{"dataset": "photos of plants, animals and fungi (iNaturalist)", "hidden_act": "silu", "weight_decay": 0.2}
Rows from block 3, named by matrix and row number. Rows with one number belong to one channel. Each number is 50 + 12 x the weight over its row's rms, rounded and kept within 0 to 99. All counts start at 0. After the name is the row's rms in percent of the matrix's.
# convs0: first 3x3 conv (model.mid.1.convs.0.weight, 288x288x3x3), inputs 150-159, a 3x3 kernel for each
# convs1: second 3x3 conv (model.mid.1.convs.1.weight, 288x288x3x3, transposed), outputs 150-159, a 3x3 kernel for each
convs0.97 046:43 48 53 43 47 63 54 51 56 37 35 42 47 45 55 57 49 51 31 46 65 15 29 64 09 28 52 45 50 51 37 39 44 37 48 47 49 50 49 45 44 45 47 42 41 83 62 62 54 38 40 62 44 36 65 43 37 49 42 40 62 43 36 50 48 52 49 49 54 50 46 49 64 91 95 52 99 99 50 82 92 40 42 53 51 58 89 61 52 63
convs0.98 079:55 52 50 43 45 52 49 46 52 49 52 53 54 53 57 52 57 49 83 72 63 38 34 58 00 08 28 44 49 55 44 47 47 43 47 48 54 47 45 45 44 44 52 46 46 64 58 34 63 58 63 48 70 85 54 60 57 59 66 47 19 02 40 59 53 53 48 45 49 49 49 55 69 76 85 69 87 89 58 59 85 49 54 63 49 56 58 56 57 51
convs0.99 032:51 46 46 48 50 58 48 50 59 37 37 43 40 39 47 47 48 49 29 40 48 46 45 59 34 31 55 37 38 48 42 47 50 39 44 39 50 47 47 51 49 50 52 50 49 40 41 37 56 48 33 45 38 21 55 57 50 56 56 42 42 46 38 54 51 48 52 47 48 51 48 52 88 72 73 77 85 66 62 92 87 62 55 55 45 48 60 51 55 65
convs0.100 034:45 45 44 57 52 56 65 56 57 35 36 40 43 42 43 46 44 43 23 27 53 08 23 55 16 29 47 35 41 40 37 40 42 36 45 44 44 43 44 48 45 48 49 44 45 85 57 63 64 60 52 54 49 48 60 50 49 42 40 51 38 43 48 50 49 52 50 48 50 55 50 52 89 86 72 72 99 90 73 83 99 55 52 45 62 56 56 63 54 53
convs0.101 058:49 53 51 49 55 54 55 60 62 40 47 54 46 48 53 47 49 52 47 55 64 34 34 38 14 47 44 45 49 55 41 44 46 40 50 42 45 47 46 39 44 42 39 47 48 94 70 90 84 63 67 79 49 53 54 64 42 74 61 26 46 57 27 53 52 49 49 48 47 50 53 55 62 32 66 71 33 42 70 57 51 49 53 57 43 47 47 36 48 47
convs0.102 152:47 46 42 38 43 36 42 52 43 51 44 45 54 45 43 49 53 45 57 33 41 32 34 31 25 26 41 52 49 58 38 51 57 44 52 61 59 50 47 49 48 45 51 54 47 58 56 31 63 56 50 76 59 61 55 65 70 63 70 61 34 44 54 58 58 49 55 52 44 50 47 45 77 63 42 71 39 01 59 23 18 32 33 30 42 31 14 43 38 27
convs0.103 045:41 45 49 48 48 55 62 56 54 38 37 41 46 45 46 52 45 42 28 35 61 14 21 50 00 10 33 37 44 47 35 41 41 37 46 45 43 45 46 43 43 44 49 45 41 76 62 66 54 47 68 55 50 57 64 59 58 54 47 50 43 26 32 49 47 52 47 46 50 50 45 49 78 80 77 68 99 99 47 74 99 48 52 58 61 62 71 67 57 52
convs0.104 092:49 58 62 53 57 55 55 53 45 53 57 56 52 52 56 50 55 55 47 75 70 36 66 64 43 43 48 48 64 65 43 53 51 46 51 41 46 56 54 41 53 49 42 51 52 87 74 96 81 46 66 47 39 42 47 51 47 34 42 33 21 40 38 57 55 55 53 56 49 52 58 56 48 43 59 31 46 56 48 55 38 51 65 62 55 61 58 46 48 40
convs0.105 114:48 52 44 45 50 35 42 47 36 60 55 55 57 54 53 55 58 56 51 45 30 42 35 33 19 22 35 59 64 69 58 61 54 53 55 57 52 53 51 50 53 45 51 56 52 81 88 65 71 71 62 50 51 53 40 43 56 46 33 47 53 33 28 57 58 46 58 54 46 56 55 49 72 60 45 62 57 45 69 56 46 45 53 45 44 45 28 37 42 29
convs0.106 149:50 56 64 50 50 67 47 45 50 47 40 46 49 46 51 58 51 47 38 39 42 16 23 46 20 39 57 44 44 47 42 44 50 43 51 56 56 48 48 53 46 50 52 46 50 41 47 52 36 38 47 49 37 23 58 43 49 72 48 38 99 83 63 53 54 50 53 52 50 52 48 50 62 65 58 59 73 39 35 38 20 62 55 55 61 66 78 55 50 54
convs0.107 052:42 49 52 51 54 70 53 50 70 43 38 48 47 43 51 49 49 55 23 45 62 37 45 71 39 38 69 43 44 45 49 49 51 49 48 46 50 48 44 57 53 49 58 50 49 40 38 36 46 39 33 35 34 22 59 53 40 60 48 33 69 58 44 50 49 47 50 47 51 51 48 55 74 90 69 50 95 55 39 87 76 55 53 52 55 56 73 56 60 84
convs0.108 111:49 48 47 55 52 54 55 47 43 44 46 42 45 38 49 44 38 47 26 35 42 70 65 63 51 51 65 46 49 51 54 47 47 53 50 45 47 45 42 51 50 45 52 48 47 41 40 44 33 34 27 33 23 28 35 15 30 24 39 53 36 30 28 56 52 56 57 55 57 52 54 52 34 17 36 56 46 46 58 52 32 53 40 33 48 49 44 39 47 52
convs0.109 070:51 60 54 52 61 59 41 51 51 35 42 43 40 46 53 47 50 57 41 43 47 41 41 38 42 40 43 55 49 55 60 48 49 47 44 44 50 47 48 53 46 45 53 48 44 45 34 34 34 19 08 38 24 12 57 55 56 53 48 56 40 43 32 46 48 46 47 50 49 50 54 48 46 27 51 73 67 64 75 70 48 51 54 52 49 49 57 60 64 68
convs0.110 110:43 50 44 50 55 46 66 64 61 50 48 58 56 50 49 58 58 48 34 46 46 23 27 31 20 25 47 48 51 67 52 51 60 53 52 54 47 50 55 49 49 50 58 57 53 52 48 35 49 65 40 37 65 46 55 38 24 64 20 26 49 17 36 48 46 43 53 48 48 56 55 55 67 67 56 78 53 45 86 84 60 48 43 55 53 45 39 63 62 59
convs0.111 045:38 47 58 44 49 61 52 50 58 43 37 44 46 43 50 51 47 49 16 32 67 24 36 64 17 37 63 40 42 50 42 44 48 42 46 46 49 48 52 49 45 45 54 47 45 65 48 58 61 37 34 65 55 32 52 53 46 49 47 49 56 38 44 47 47 51 47 43 46 49 44 45 58 72 67 54 87 86 35 58 67 51 51 65 55 54 69 59 57 58
convs0.112 037:45 48 53 45 50 55 50 50 56 42 42 45 47 45 45 54 50 47 29 30 47 37 37 49 32 36 53 45 45 50 45 47 51 43 46 50 56 53 53 55 52 50 56 51 50 42 36 35 47 41 37 48 45 31 45 47 47 47 47 55 34 30 32 50 48 48 50 45 43 51 46 45 61 50 58 65 66 64 61 72 58 58 57 60 53 53 52 59 59 57
convs0.113 045:43 43 55 48 47 62 52 44 53 47 41 45 50 44 47 52 48 47 20 30 65 45 51 81 52 53 76 45 44 49 45 46 51 45 45 47 55 51 53 57 50 52 57 48 46 39 28 36 36 27 25 44 37 25 50 47 46 53 50 49 55 48 51 49 45 48 50 45 46 50 44 45 54 64 49 43 76 66 31 56 54 66 59 64 61 61 70 54 55 61
convs0.114 059:48 50 53 47 54 70 47 50 70 46 39 45 48 41 51 52 48 52 27 48 60 49 48 74 32 57 82 43 46 50 47 51 55 45 51 48 51 51 50 52 51 53 53 51 53 32 33 40 44 51 28 46 50 22 60 55 39 66 57 38 73 59 46 50 47 47 48 45 47 49 48 57 59 70 55 48 77 47 30 66 52 60 53 54 44 51 64 51 62 83
convs0.115 039:43 46 53 46 51 57 51 50 58 41 38 44 46 41 45 51 48 49 15 34 49 35 45 58 40 44 60 42 43 49 44 47 53 44 44 48 55 52 55 54 50 48 54 51 49 51 40 39 55 46 34 61 53 39 44 54 44 45 42 38 36 33 33 52 50 50 50 46 44 52 49 47 64 61 60 65 73 77 63 79 71 61 58 62 49 50 52 54 58 63
convs0.116 137:51 38 34 64 42 33 55 44 37 49 41 44 54 46 46 46 51 53 52 42 35 98 97 62 99 78 63 56 47 41 60 52 45 61 47 45 54 47 49 48 42 46 50 45 48 56 52 56 40 53 54 36 62 56 41 40 54 61 56 50 54 59 64 56 48 44 55 47 42 56 51 52 55 56 55 69 42 25 69 57 49 54 43 46 35 34 37 30 43 44
convs0.117 133:40 49 47 42 49 41 36 42 34 44 41 51 50 47 46 52 49 44 66 47 21 51 37 28 42 32 49 67 64 62 61 57 54 55 52 53 52 50 45 48 45 43 45 44 48 60 68 47 47 40 40 38 17 28 46 40 47 29 34 48 21 24 24 54 53 46 48 49 44 47 49 48 64 60 55 52 51 32 61 46 34 55 49 50 49 47 42 50 55 44
convs0.118 048:51 58 58 53 57 50 58 60 51 50 51 51 49 49 52 51 57 55 40 61 65 34 62 57 39 51 60 52 59 59 50 50 46 42 45 47 47 55 51 45 54 49 48 56 53 99 83 82 73 37 58 41 21 35 30 50 52 17 21 23 15 34 22 50 53 50 51 53 49 56 60 55 63 27 47 43 31 56 51 32 36 54 62 52 47 57 49 52 54 40
convs0.119 105:62 56 56 64 54 62 50 35 35 55 54 51 45 39 48 46 37 41 31 30 48 63 65 78 24 33 70 50 49 53 52 49 53 52 50 47 54 45 48 51 46 52 54 44 46 28 43 34 20 24 16 34 25 27 57 45 37 51 59 37 44 44 22 48 50 57 51 50 55 46 46 51 32 31 09 48 44 34 46 42 25 59 56 56 47 47 62 40 47 52
convs0.120 109:50 58 55 41 60 69 43 52 61 48 46 49 44 54 55 42 53 55 48 55 51 70 82 73 71 31 60 50 49 54 50 55 57 55 53 48 56 51 52 53 54 53 52 50 49 65 60 77 52 39 57 44 54 36 50 66 62 35 56 64 32 32 66 50 48 46 51 46 47 46 41 48 57 43 51 59 78 47 47 85 65 55 45 43 44 53 66 44 49 59
convs0.121 143:47 53 50 41 50 40 47 50 40 47 43 51 52 51 51 53 56 53 68 50 26 43 27 33 41 27 33 68 64 64 65 58 54 60 49 54 54 55 48 47 51 43 49 49 46 67 82 56 63 47 54 51 26 39 48 46 49 37 52 54 22 25 20 55 59 52 52 52 43 51 51 46 89 72 70 69 55 67 75 43 42 56 53 51 47 42 36 54 53 34
convs0.122 037:43 46 52 48 50 52 52 50 52 41 40 45 44 42 44 51 47 48 12 34 58 33 46 55 40 45 63 40 40 50 44 45 50 43 44 48 52 49 54 53 48 47 55 49 46 55 41 44 47 38 29 48 42 30 50 47 48 46 39 44 36 32 42 52 49 50 50 44 42 52 46 43 61 56 59 55 59 67 52 59 58 60 60 62 53 56 50 54 59 54
convs0.123 086:56 51 49 56 57 55 62 61 55 46 46 48 52 59 62 57 68 67 65 72 74 57 73 75 58 61 57 51 47 46 43 45 43 44 39 40 44 44 48 49 54 50 45 49 48 99 90 77 49 27 40 50 39 31 55 61 66 36 35 43 43 54 59 42 51 46 51 51 49 56 58 50 31 20 17 35 22 14 24 20 14 46 58 56 54 58 64 50 53 48
convs0.124 194:60 58 50 46 53 54 37 54 63 49 66 72 50 59 68 57 64 60 55 77 60 53 63 71 45 65 50 56 53 55 55 56 55 63 57 54 59 53 55 57 54 60 58 58 57 48 42 43 48 42 29 46 19 36 54 48 43 45 29 33 24 20 39 50 43 48 49 48 53 51 53 53 44 28 67 23 28 53 54 80 67 46 50 64 46 58 75 53 67 74
convs0.125 169:49 51 46 40 38 37 52 42 36 57 61 61 53 54 58 57 55 55 76 52 43 20 28 30 00 14 31 50 52 64 45 46 46 48 45 40 49 48 50 43 43 44 50 47 46 50 61 49 47 58 52 49 62 57 25 32 30 38 42 36 30 23 34 51 48 52 49 48 44 51 54 54 46 64 87 49 62 95 60 55 84 35 49 61 43 43 45 53 45 36
convs0.126 147:40 39 48 47 49 64 38 39 51 39 40 50 51 48 56 54 53 54 36 47 41 32 45 62 51 64 79 45 35 34 48 39 41 46 45 51 43 36 40 47 44 47 46 43 42 63 55 66 42 31 40 47 29 41 72 69 53 73 59 36 81 79 65 41 47 50 45 51 56 51 48 47 72 67 46 59 67 51 51 61 51 41 36 36 47 51 68 49 51 54
convs0.127 089:40 49 52 42 60 73 43 53 64 43 37 48 46 46 58 47 43 48 27 44 56 54 68 78 44 46 69 47 46 52 42 46 55 50 48 47 52 49 47 52 50 48 51 48 45 56 61 48 53 42 45 44 42 27 59 55 46 53 49 47 44 37 43 46 46 48 51 51 52 51 49 52 37 63 48 49 73 52 42 78 39 37 33 36 42 50 72 44 53 61
convs0.128 171:51 41 47 41 43 45 35 39 45 44 46 51 49 57 55 54 68 63 57 51 40 38 65 76 43 70 55 53 43 43 51 45 55 45 48 57 51 47 50 52 46 52 57 47 53 39 51 67 56 55 65 11 28 44 59 70 61 38 49 67 16 35 51 54 51 53 54 48 45 54 46 41 50 24 48 54 25 12 70 51 17 58 41 44 48 50 40 39 40 48
convs0.129 042:48 46 53 45 47 55 48 43 50 42 39 47 44 40 45 52 46 47 15 28 57 44 50 67 35 42 67 44 41 50 45 45 51 44 41 47 55 50 51 54 50 49 54 49 45 39 36 35 49 40 37 43 40 37 48 50 54 41 41 48 34 32 40 52 49 51 53 48 45 51 47 44 59 50 54 61 66 59 48 59 56 63 56 58 49 51 54 47 51 51
convs0.130 084:54 48 51 57 53 62 52 49 59 43 44 56 45 48 61 57 58 62 51 57 62 46 53 68 48 61 77 47 52 49 45 45 49 41 43 50 46 49 49 49 52 51 48 44 45 77 65 65 31 29 31 43 46 49 63 54 47 40 28 36 79 73 65 43 43 48 49 51 55 51 50 49 41 32 25 47 39 26 31 58 50 48 44 49 57 56 79 42 39 53
convs0.131 136:42 40 53 59 55 42 61 50 35 51 53 49 53 49 44 57 54 52 66 59 78 58 55 57 74 55 67 47 42 43 50 42 44 56 43 47 43 42 46 49 41 40 57 50 51 74 63 65 69 43 53 39 21 32 41 36 58 43 53 70 41 37 58 43 49 48 45 43 39 49 46 40 42 55 37 44 19 25 60 30 14 49 47 53 59 55 47 57 45 37
convs0.132 041:43 48 53 48 51 57 57 53 58 42 37 44 43 41 46 47 46 47 13 33 47 29 51 67 41 42 62 43 44 49 44 46 48 41 45 45 52 50 52 51 48 46 50 48 46 64 56 50 71 58 44 63 57 45 43 51 48 31 34 37 32 33 37 50 49 50 48 45 43 54 50 46 61 50 46 57 68 51 58 76 60 62 55 53 53 51 48 59 59 56
convs0.133 068:51 53 60 51 50 68 53 42 59 53 45 50 55 43 51 59 46 50 23 31 47 35 47 81 47 62 93 44 44 49 45 50 56 50 51 55 55 49 48 55 48 51 54 48 51 42 41 40 47 43 30 49 45 33 60 52 48 63 54 51 91 72 62 51 48 48 51 46 47 51 47 50 62 79 48 43 72 37 25 54 31 70 57 58 60 59 72 49 51 68
convs0.134 151:50 49 41 42 46 34 50 55 53 51 45 48 56 56 50 57 66 51 66 55 41 46 33 35 14 30 41 62 53 44 54 44 51 44 46 65 55 53 44 50 49 42 55 49 54 63 71 37 49 66 43 52 67 53 60 56 55 46 45 69 08 18 36 54 56 50 46 47 45 55 56 54 66 60 30 67 59 36 82 69 58 64 55 47 58 62 34 82 78 53
convs1.97 041:38 33 45 36 49 74 62 57 67 46 39 46 44 52 70 61 62 83 43 44 45 31 46 67 27 43 48 46 57 63 39 48 56 43 55 59 45 46 54 50 49 43 48 53 53 50 49 43 46 48 46 52 46 34 49 50 45 52 49 37 47 43 48 53 46 50 50 50 53 38 42 59 49 37 33 01 36 83 21 42 76 39 39 59 46 56 70 57 55 68
convs1.98 075:44 39 46 37 45 57 62 65 64 46 50 45 39 44 56 48 53 68 48 42 61 11 23 59 33 60 65 46 36 49 42 45 58 50 61 54 43 42 42 56 60 48 52 59 54 53 53 58 51 49 57 47 51 54 52 57 43 52 56 39 52 50 51 61 53 56 45 49 58 38 48 65 31 50 65 03 41 68 37 47 67 41 41 47 56 66 61 61 70 66
convs1.99 023:34 32 45 51 43 51 47 44 59 46 43 54 59 53 64 55 54 60 40 32 56 29 32 48 50 39 44 35 35 57 51 53 60 53 58 57 54 46 39 53 52 50 41 42 50 59 63 74 43 50 56 56 60 52 58 54 41 42 44 46 44 39 42 62 59 42 50 52 54 61 51 50 36 57 86 45 40 72 74 27 33 48 37 45 57 49 59 39 36 55
convs1.100 028:37 31 35 43 45 53 55 50 51 52 48 47 49 51 63 55 51 59 30 41 44 19 35 49 17 40 50 39 54 60 38 46 59 42 47 64 46 48 53 47 52 52 43 57 61 46 44 42 40 41 39 48 46 30 54 56 55 54 51 40 57 49 44 56 46 49 55 50 55 51 46 54 63 50 34 25 38 60 07 17 41 42 37 47 51 51 62 53 53 55
convs1.101 060:52 47 30 51 56 50 41 61 60 43 44 44 51 44 35 59 60 44 47 46 20 50 53 34 35 65 56 48 45 56 53 47 61 63 54 55 64 57 55 64 53 54 65 53 53 28 29 23 32 40 28 37 42 38 52 55 68 52 55 56 44 54 51 53 48 47 47 45 41 46 46 46 23 54 31 31 49 13 33 41 16 59 47 43 63 59 49 58 64 52
convs1.102 167:43 44 48 39 42 44 59 59 55 39 42 40 47 40 28 51 43 31 62 62 69 45 47 61 48 57 76 37 54 64 30 37 49 34 31 37 53 49 55 60 50 52 55 50 46 53 55 56 48 54 57 43 51 65 58 60 58 65 61 55 73 58 49 54 45 29 47 49 34 35 51 45 64 60 35 45 50 23 40 55 43 46 42 48 64 52 41 80 74 59
convs1.103 042:41 36 41 37 49 63 52 58 62 52 46 42 42 50 59 55 56 67 41 43 41 05 35 60 20 48 54 41 50 62 37 48 58 42 53 57 43 46 49 53 51 41 52 55 51 52 53 48 45 45 51 52 45 40 59 55 45 56 50 31 46 45 46 55 44 45 51 50 58 44 52 68 46 51 37 05 43 67 23 40 55 41 41 48 48 55 62 56 57 61
convs1.104 091:36 40 40 44 48 46 50 50 39 40 42 46 53 49 54 64 61 58 37 47 44 48 61 50 32 53 44 47 58 68 43 49 60 47 50 62 55 56 64 59 55 61 66 57 66 36 34 26 37 43 28 33 47 26 59 55 60 58 50 50 56 54 54 53 47 47 56 45 42 56 43 42 32 40 04 16 27 14 15 25 31 46 46 55 64 56 56 73 58 51
convs1.105 114:44 44 51 50 58 56 47 54 47 34 31 36 46 43 32 47 48 30 60 52 58 57 59 64 49 61 59 35 39 50 39 44 47 36 52 47 59 53 62 65 61 62 64 61 54 44 49 44 42 48 47 36 37 51 69 74 62 61 59 63 59 51 60 47 43 38 50 42 40 55 49 45 16 23 10 18 29 02 35 44 03 55 53 61 70 66 58 72 64 49
convs1.106 125:47 32 41 53 45 58 55 47 52 54 48 52 60 53 72 57 51 71 48 33 46 56 46 62 44 45 44 50 55 69 56 58 65 49 54 55 45 56 58 46 50 46 45 45 47 59 50 49 53 48 53 59 59 54 41 47 50 47 43 39 45 39 38 54 54 43 49 54 54 41 41 52 90 74 56 70 63 90 54 47 85 42 43 57 47 48 63 52 43 59
convs1.107 043:37 29 50 44 37 59 53 45 60 44 43 64 49 50 85 53 52 69 33 37 63 33 30 56 39 32 37 44 49 60 53 53 65 46 48 53 44 43 39 48 52 50 41 45 45 60 61 65 50 48 51 60 53 51 52 46 33 41 45 47 43 40 49 52 58 51 53 56 62 53 49 50 57 54 89 35 35 99 48 37 84 30 33 60 40 42 70 46 42 55
convs1.108 117:62 56 62 62 48 50 45 40 45 52 49 50 61 58 57 57 56 51 54 52 58 51 39 52 43 34 48 55 55 54 60 62 54 50 46 49 53 56 53 47 55 52 48 53 49 63 58 63 51 39 54 51 40 51 58 54 55 51 46 48 68 63 62 47 51 41 50 62 56 50 60 51 31 28 41 73 44 72 63 50 71 69 62 60 49 48 58 45 49 59
convs1.109 065:55 53 63 51 49 55 52 43 45 46 43 55 51 55 63 46 49 52 66 39 67 54 40 57 55 38 41 47 45 57 42 53 62 35 43 46 58 56 53 50 55 54 45 57 54 44 48 60 50 43 52 60 46 51 57 56 50 60 53 52 61 55 61 57 58 30 65 64 54 65 69 64 11 18 51 48 44 64 54 33 43 64 60 60 53 51 54 50 48 46
convs1.110 108:61 57 61 52 45 50 54 56 54 37 38 53 47 40 45 43 44 38 76 54 53 70 45 41 66 55 51 45 27 55 47 33 61 41 39 53 50 45 57 53 56 61 46 48 52 48 54 48 54 51 37 54 54 46 61 65 66 55 57 64 58 60 68 49 52 43 54 54 43 53 48 41 40 63 70 40 60 40 39 40 04 60 59 74 64 66 66 55 61 55
convs1.111 039:57 37 48 40 39 60 51 49 67 58 45 49 48 46 57 55 59 74 45 34 38 29 33 49 32 38 52 46 49 67 44 50 67 43 48 57 46 50 49 51 50 41 46 52 42 60 62 54 49 48 49 53 53 53 52 51 46 47 37 28 44 40 42 55 47 38 56 48 44 51 57 67 57 54 48 32 44 64 39 57 96 47 42 54 43 39 53 48 51 66
convs1.112 025:51 44 57 45 43 52 48 49 55 50 45 49 58 56 50 53 56 47 53 41 51 42 36 45 41 41 51 45 49 63 43 51 69 35 44 58 55 53 52 53 52 51 43 49 45 59 64 64 48 50 50 50 50 51 53 54 52 50 45 43 59 44 42 64 48 39 61 52 42 66 64 55 39 40 48 50 54 44 59 60 41 54 45 54 49 43 43 46 46 41
convs1.113 033:51 35 44 42 38 53 44 43 58 53 37 42 59 51 57 57 57 60 55 38 45 44 36 53 34 33 47 43 47 62 55 55 60 41 50 54 42 49 49 48 49 41 37 45 36 78 70 70 53 52 67 61 54 64 51 53 47 53 42 34 48 36 34 53 48 40 55 52 56 53 54 64 76 41 54 66 36 80 80 59 90 40 37 47 36 34 47 35 37 49
convs1.114 048:51 37 51 50 36 50 46 51 64 49 46 62 59 48 62 59 58 61 46 38 59 43 32 41 49 43 47 48 45 71 57 55 70 48 48 48 52 56 53 47 50 53 41 41 43 66 64 67 56 53 51 59 57 55 49 48 42 42 44 43 48 49 50 53 56 43 50 50 49 50 47 58 38 59 92 65 48 82 83 46 73 44 45 63 41 40 61 41 51 67
convs1.115 029:48 40 54 48 41 53 47 47 58 48 46 53 56 54 57 59 61 59 45 41 50 47 34 37 36 38 43 41 49 67 45 57 71 42 50 54 51 54 56 51 54 52 44 49 41 59 57 50 47 42 42 53 46 52 46 48 56 50 41 42 49 34 36 63 53 41 61 50 39 61 56 54 50 53 47 56 45 37 57 57 62 50 50 61 47 42 46 45 44 45
convs1.116 149:53 45 39 65 52 45 42 43 51 59 53 50 49 43 45 49 48 52 34 32 40 64 40 42 89 55 51 58 49 40 70 65 51 59 59 56 44 57 64 32 49 65 50 52 58 58 57 57 62 51 47 58 57 52 49 68 64 38 53 56 43 45 41 49 49 48 37 35 31 54 41 30 64 30 30 94 32 06 93 54 32 61 61 71 39 42 60 34 40 52
convs1.117 121:52 51 55 47 52 50 47 55 52 47 50 49 54 54 43 47 49 46 66 54 49 53 45 45 51 53 57 37 39 50 32 39 48 36 43 37 55 44 52 64 58 54 61 58 45 60 59 65 50 45 50 47 37 49 58 62 55 62 59 57 62 52 58 48 48 43 55 46 38 47 50 45 30 38 24 27 32 00 16 20 03 48 47 55 66 58 42 63 57 39
convs1.118 052:41 45 39 47 53 40 46 48 37 49 45 47 56 52 43 59 56 43 43 55 41 45 61 41 31 53 40 54 56 62 46 53 63 51 54 67 59 54 63 60 55 59 68 60 57 34 39 29 35 38 28 26 35 34 51 53 64 52 50 54 62 51 49 48 43 47 54 45 43 54 52 42 23 35 10 25 45 06 22 47 16 51 46 54 64 55 47 69 59 39
convs1.119 117:57 51 65 59 43 47 47 37 44 50 43 50 58 51 58 43 42 56 53 51 66 45 36 58 43 30 55 54 47 55 64 56 54 52 41 45 45 50 47 45 54 49 40 50 51 73 66 68 59 52 67 61 55 64 63 62 51 58 51 44 64 62 60 37 48 42 44 65 64 46 61 61 42 29 49 73 35 86 62 40 99 64 63 66 49 49 58 41 46 66
convs1.120 110:23 33 53 44 47 51 59 44 46 37 44 49 40 52 74 52 48 50 33 34 62 35 53 59 72 46 37 31 42 53 39 50 56 48 59 66 46 44 40 49 50 50 44 45 51 49 48 53 42 50 55 44 53 36 64 52 40 36 38 52 37 32 42 58 58 51 50 57 56 65 53 27 30 58 60 37 60 81 62 49 40 36 47 46 51 55 63 54 37 29
convs1.121 142:54 53 56 47 57 55 48 57 50 45 47 46 48 55 44 44 53 40 65 50 47 55 56 53 46 62 58 39 42 53 32 43 47 27 40 43 58 52 57 62 58 56 59 63 44 58 53 53 42 40 44 35 31 49 62 66 61 65 58 61 77 56 59 44 39 42 49 40 41 49 55 46 22 26 18 18 30 12 13 38 18 56 59 61 64 64 50 69 66 37
convs1.122 028:47 35 41 51 44 48 47 48 56 50 42 44 59 54 44 58 60 51 50 38 37 47 39 42 37 37 45 42 50 64 48 54 64 42 48 58 50 53 54 50 54 50 46 53 45 59 58 55 47 43 50 48 41 52 43 51 50 48 44 41 54 39 37 65 51 41 59 46 42 60 58 56 57 49 42 55 40 34 57 59 54 48 41 42 47 43 40 43 48 46
convs1.123 094:41 41 41 47 47 42 54 51 42 41 38 45 49 45 46 63 60 56 34 38 37 45 47 47 39 51 47 61 54 58 55 53 59 59 65 64 54 55 62 55 53 57 63 62 59 32 32 26 40 42 34 38 39 34 44 53 55 43 45 46 48 40 44 48 53 51 51 48 47 50 45 43 26 31 27 33 37 32 44 48 41 45 46 50 56 50 49 64 53 44
convs1.124 216:33 56 66 52 64 63 52 52 43 31 36 51 61 60 58 61 54 35 65 65 63 82 86 67 54 58 36 53 40 43 55 53 54 43 54 47 58 49 40 62 51 43 58 49 34 47 48 56 53 48 48 49 33 38 44 38 41 33 31 55 55 46 60 50 66 59 50 59 59 51 53 52 22 39 59 36 62 72 59 67 49 48 58 48 63 58 48 53 40 30
convs1.125 163:42 48 54 44 52 58 60 58 62 44 43 48 51 51 52 54 54 61 74 60 56 49 46 49 53 60 64 61 45 59 56 52 62 51 56 67 62 53 47 72 68 55 59 62 59 57 56 63 49 42 57 48 43 48 47 51 44 54 52 45 57 50 47 37 50 46 35 47 49 35 46 49 16 30 34 11 29 34 38 58 45 56 59 52 67 74 60 68 71 66
convs1.126 139:25 25 34 45 43 53 52 47 52 40 47 53 39 52 68 47 48 54 38 44 50 51 48 60 58 53 52 48 53 60 47 45 51 56 57 55 52 53 55 48 49 52 52 52 56 40 41 38 45 49 45 49 47 37 61 55 47 43 47 47 32 32 40 48 49 54 44 47 51 37 32 37 63 60 76 61 71 99 62 59 72 31 37 55 43 46 63 49 41 49
convs1.127 088:33 35 46 40 37 46 64 45 50 45 42 52 40 48 74 57 54 69 26 34 62 29 38 61 57 42 39 50 55 66 47 58 59 43 55 61 44 48 46 48 51 50 49 52 57 56 54 57 55 53 56 58 54 43 51 47 35 33 36 48 34 40 53 47 50 48 49 52 55 56 48 42 52 54 62 40 49 88 59 54 76 44 47 53 48 44 57 59 40 50
convs1.128 170:43 55 47 71 60 41 61 51 39 30 40 41 60 52 43 61 54 29 44 53 66 90 70 58 63 55 56 48 49 47 54 51 46 45 53 50 49 45 41 50 50 50 47 53 41 47 47 51 52 47 45 49 36 46 42 44 47 32 34 53 46 35 39 51 43 37 43 39 36 50 33 30 44 40 30 54 46 38 71 68 55 56 54 38 66 55 37 54 44 21
convs1.129 030:56 44 55 51 43 50 52 45 51 52 41 46 62 54 54 59 56 52 57 41 52 38 34 49 43 42 49 46 47 65 51 58 68 41 52 62 46 48 50 51 55 50 40 47 40 65 65 67 44 46 58 48 48 60 45 60 53 48 44 42 56 44 41 65 50 35 52 44 44 55 52 53 72 49 38 64 45 50 93 78 69 56 52 57 51 48 48 39 39 40
convs1.130 087:36 33 37 50 50 51 49 47 39 47 49 56 49 49 60 62 55 53 31 45 45 51 54 60 40 49 44 51 54 61 51 52 61 58 58 65 54 54 61 50 48 51 59 54 58 32 36 28 42 48 44 41 48 37 53 54 54 43 44 45 43 31 41 51 46 47 47 43 43 46 38 36 46 49 51 45 56 74 45 58 56 47 46 59 53 51 57 58 46 39
convs1.131 136:45 46 45 46 49 37 46 39 40 48 45 37 45 44 33 48 48 50 42 37 58 43 57 71 45 50 55 48 62 60 50 61 48 51 51 46 46 51 42 58 49 42 59 52 52 61 47 53 51 47 64 36 48 55 57 42 32 60 44 45 46 47 45 45 38 42 43 37 54 44 45 49 62 48 35 57 41 23 73 63 50 49 50 37 54 42 35 53 44 48
convs1.132 034:50 42 49 52 45 50 54 48 54 50 50 54 46 52 57 59 62 63 28 37 46 39 37 39 36 41 48 44 50 63 46 54 62 42 49 57 50 50 51 49 51 50 47 49 46 43 46 41 37 39 35 42 47 38 50 51 57 39 40 48 44 38 45 69 50 41 64 45 40 64 45 47 48 51 28 36 43 39 42 55 61 54 45 53 50 42 46 50 40 42
convs1.133 053:49 35 48 47 41 55 47 48 61 54 45 52 60 48 63 60 55 68 46 37 48 42 40 52 37 40 45 49 51 67 56 56 66 43 47 55 41 51 51 43 48 47 40 44 44 67 65 65 55 53 58 58 58 59 49 48 45 47 41 37 49 44 43 56 51 43 51 50 47 51 49 56 92 67 72 85 55 84 79 53 93 37 41 55 38 41 58 46 49 66
convs1.134 140:49 39 52 39 39 55 56 58 60 34 42 50 40 37 50 46 49 49 58 43 65 43 41 62 45 55 65 44 38 50 33 40 56 37 46 54 47 39 51 51 50 54 46 57 52 52 56 61 52 56 58 56 55 56 50 68 51 57 61 42 69 54 41 58 44 51 56 50 49 46 52 50 42 43 55 23 33 34 28 42 20 37 24 53 48 43 53 58 61 48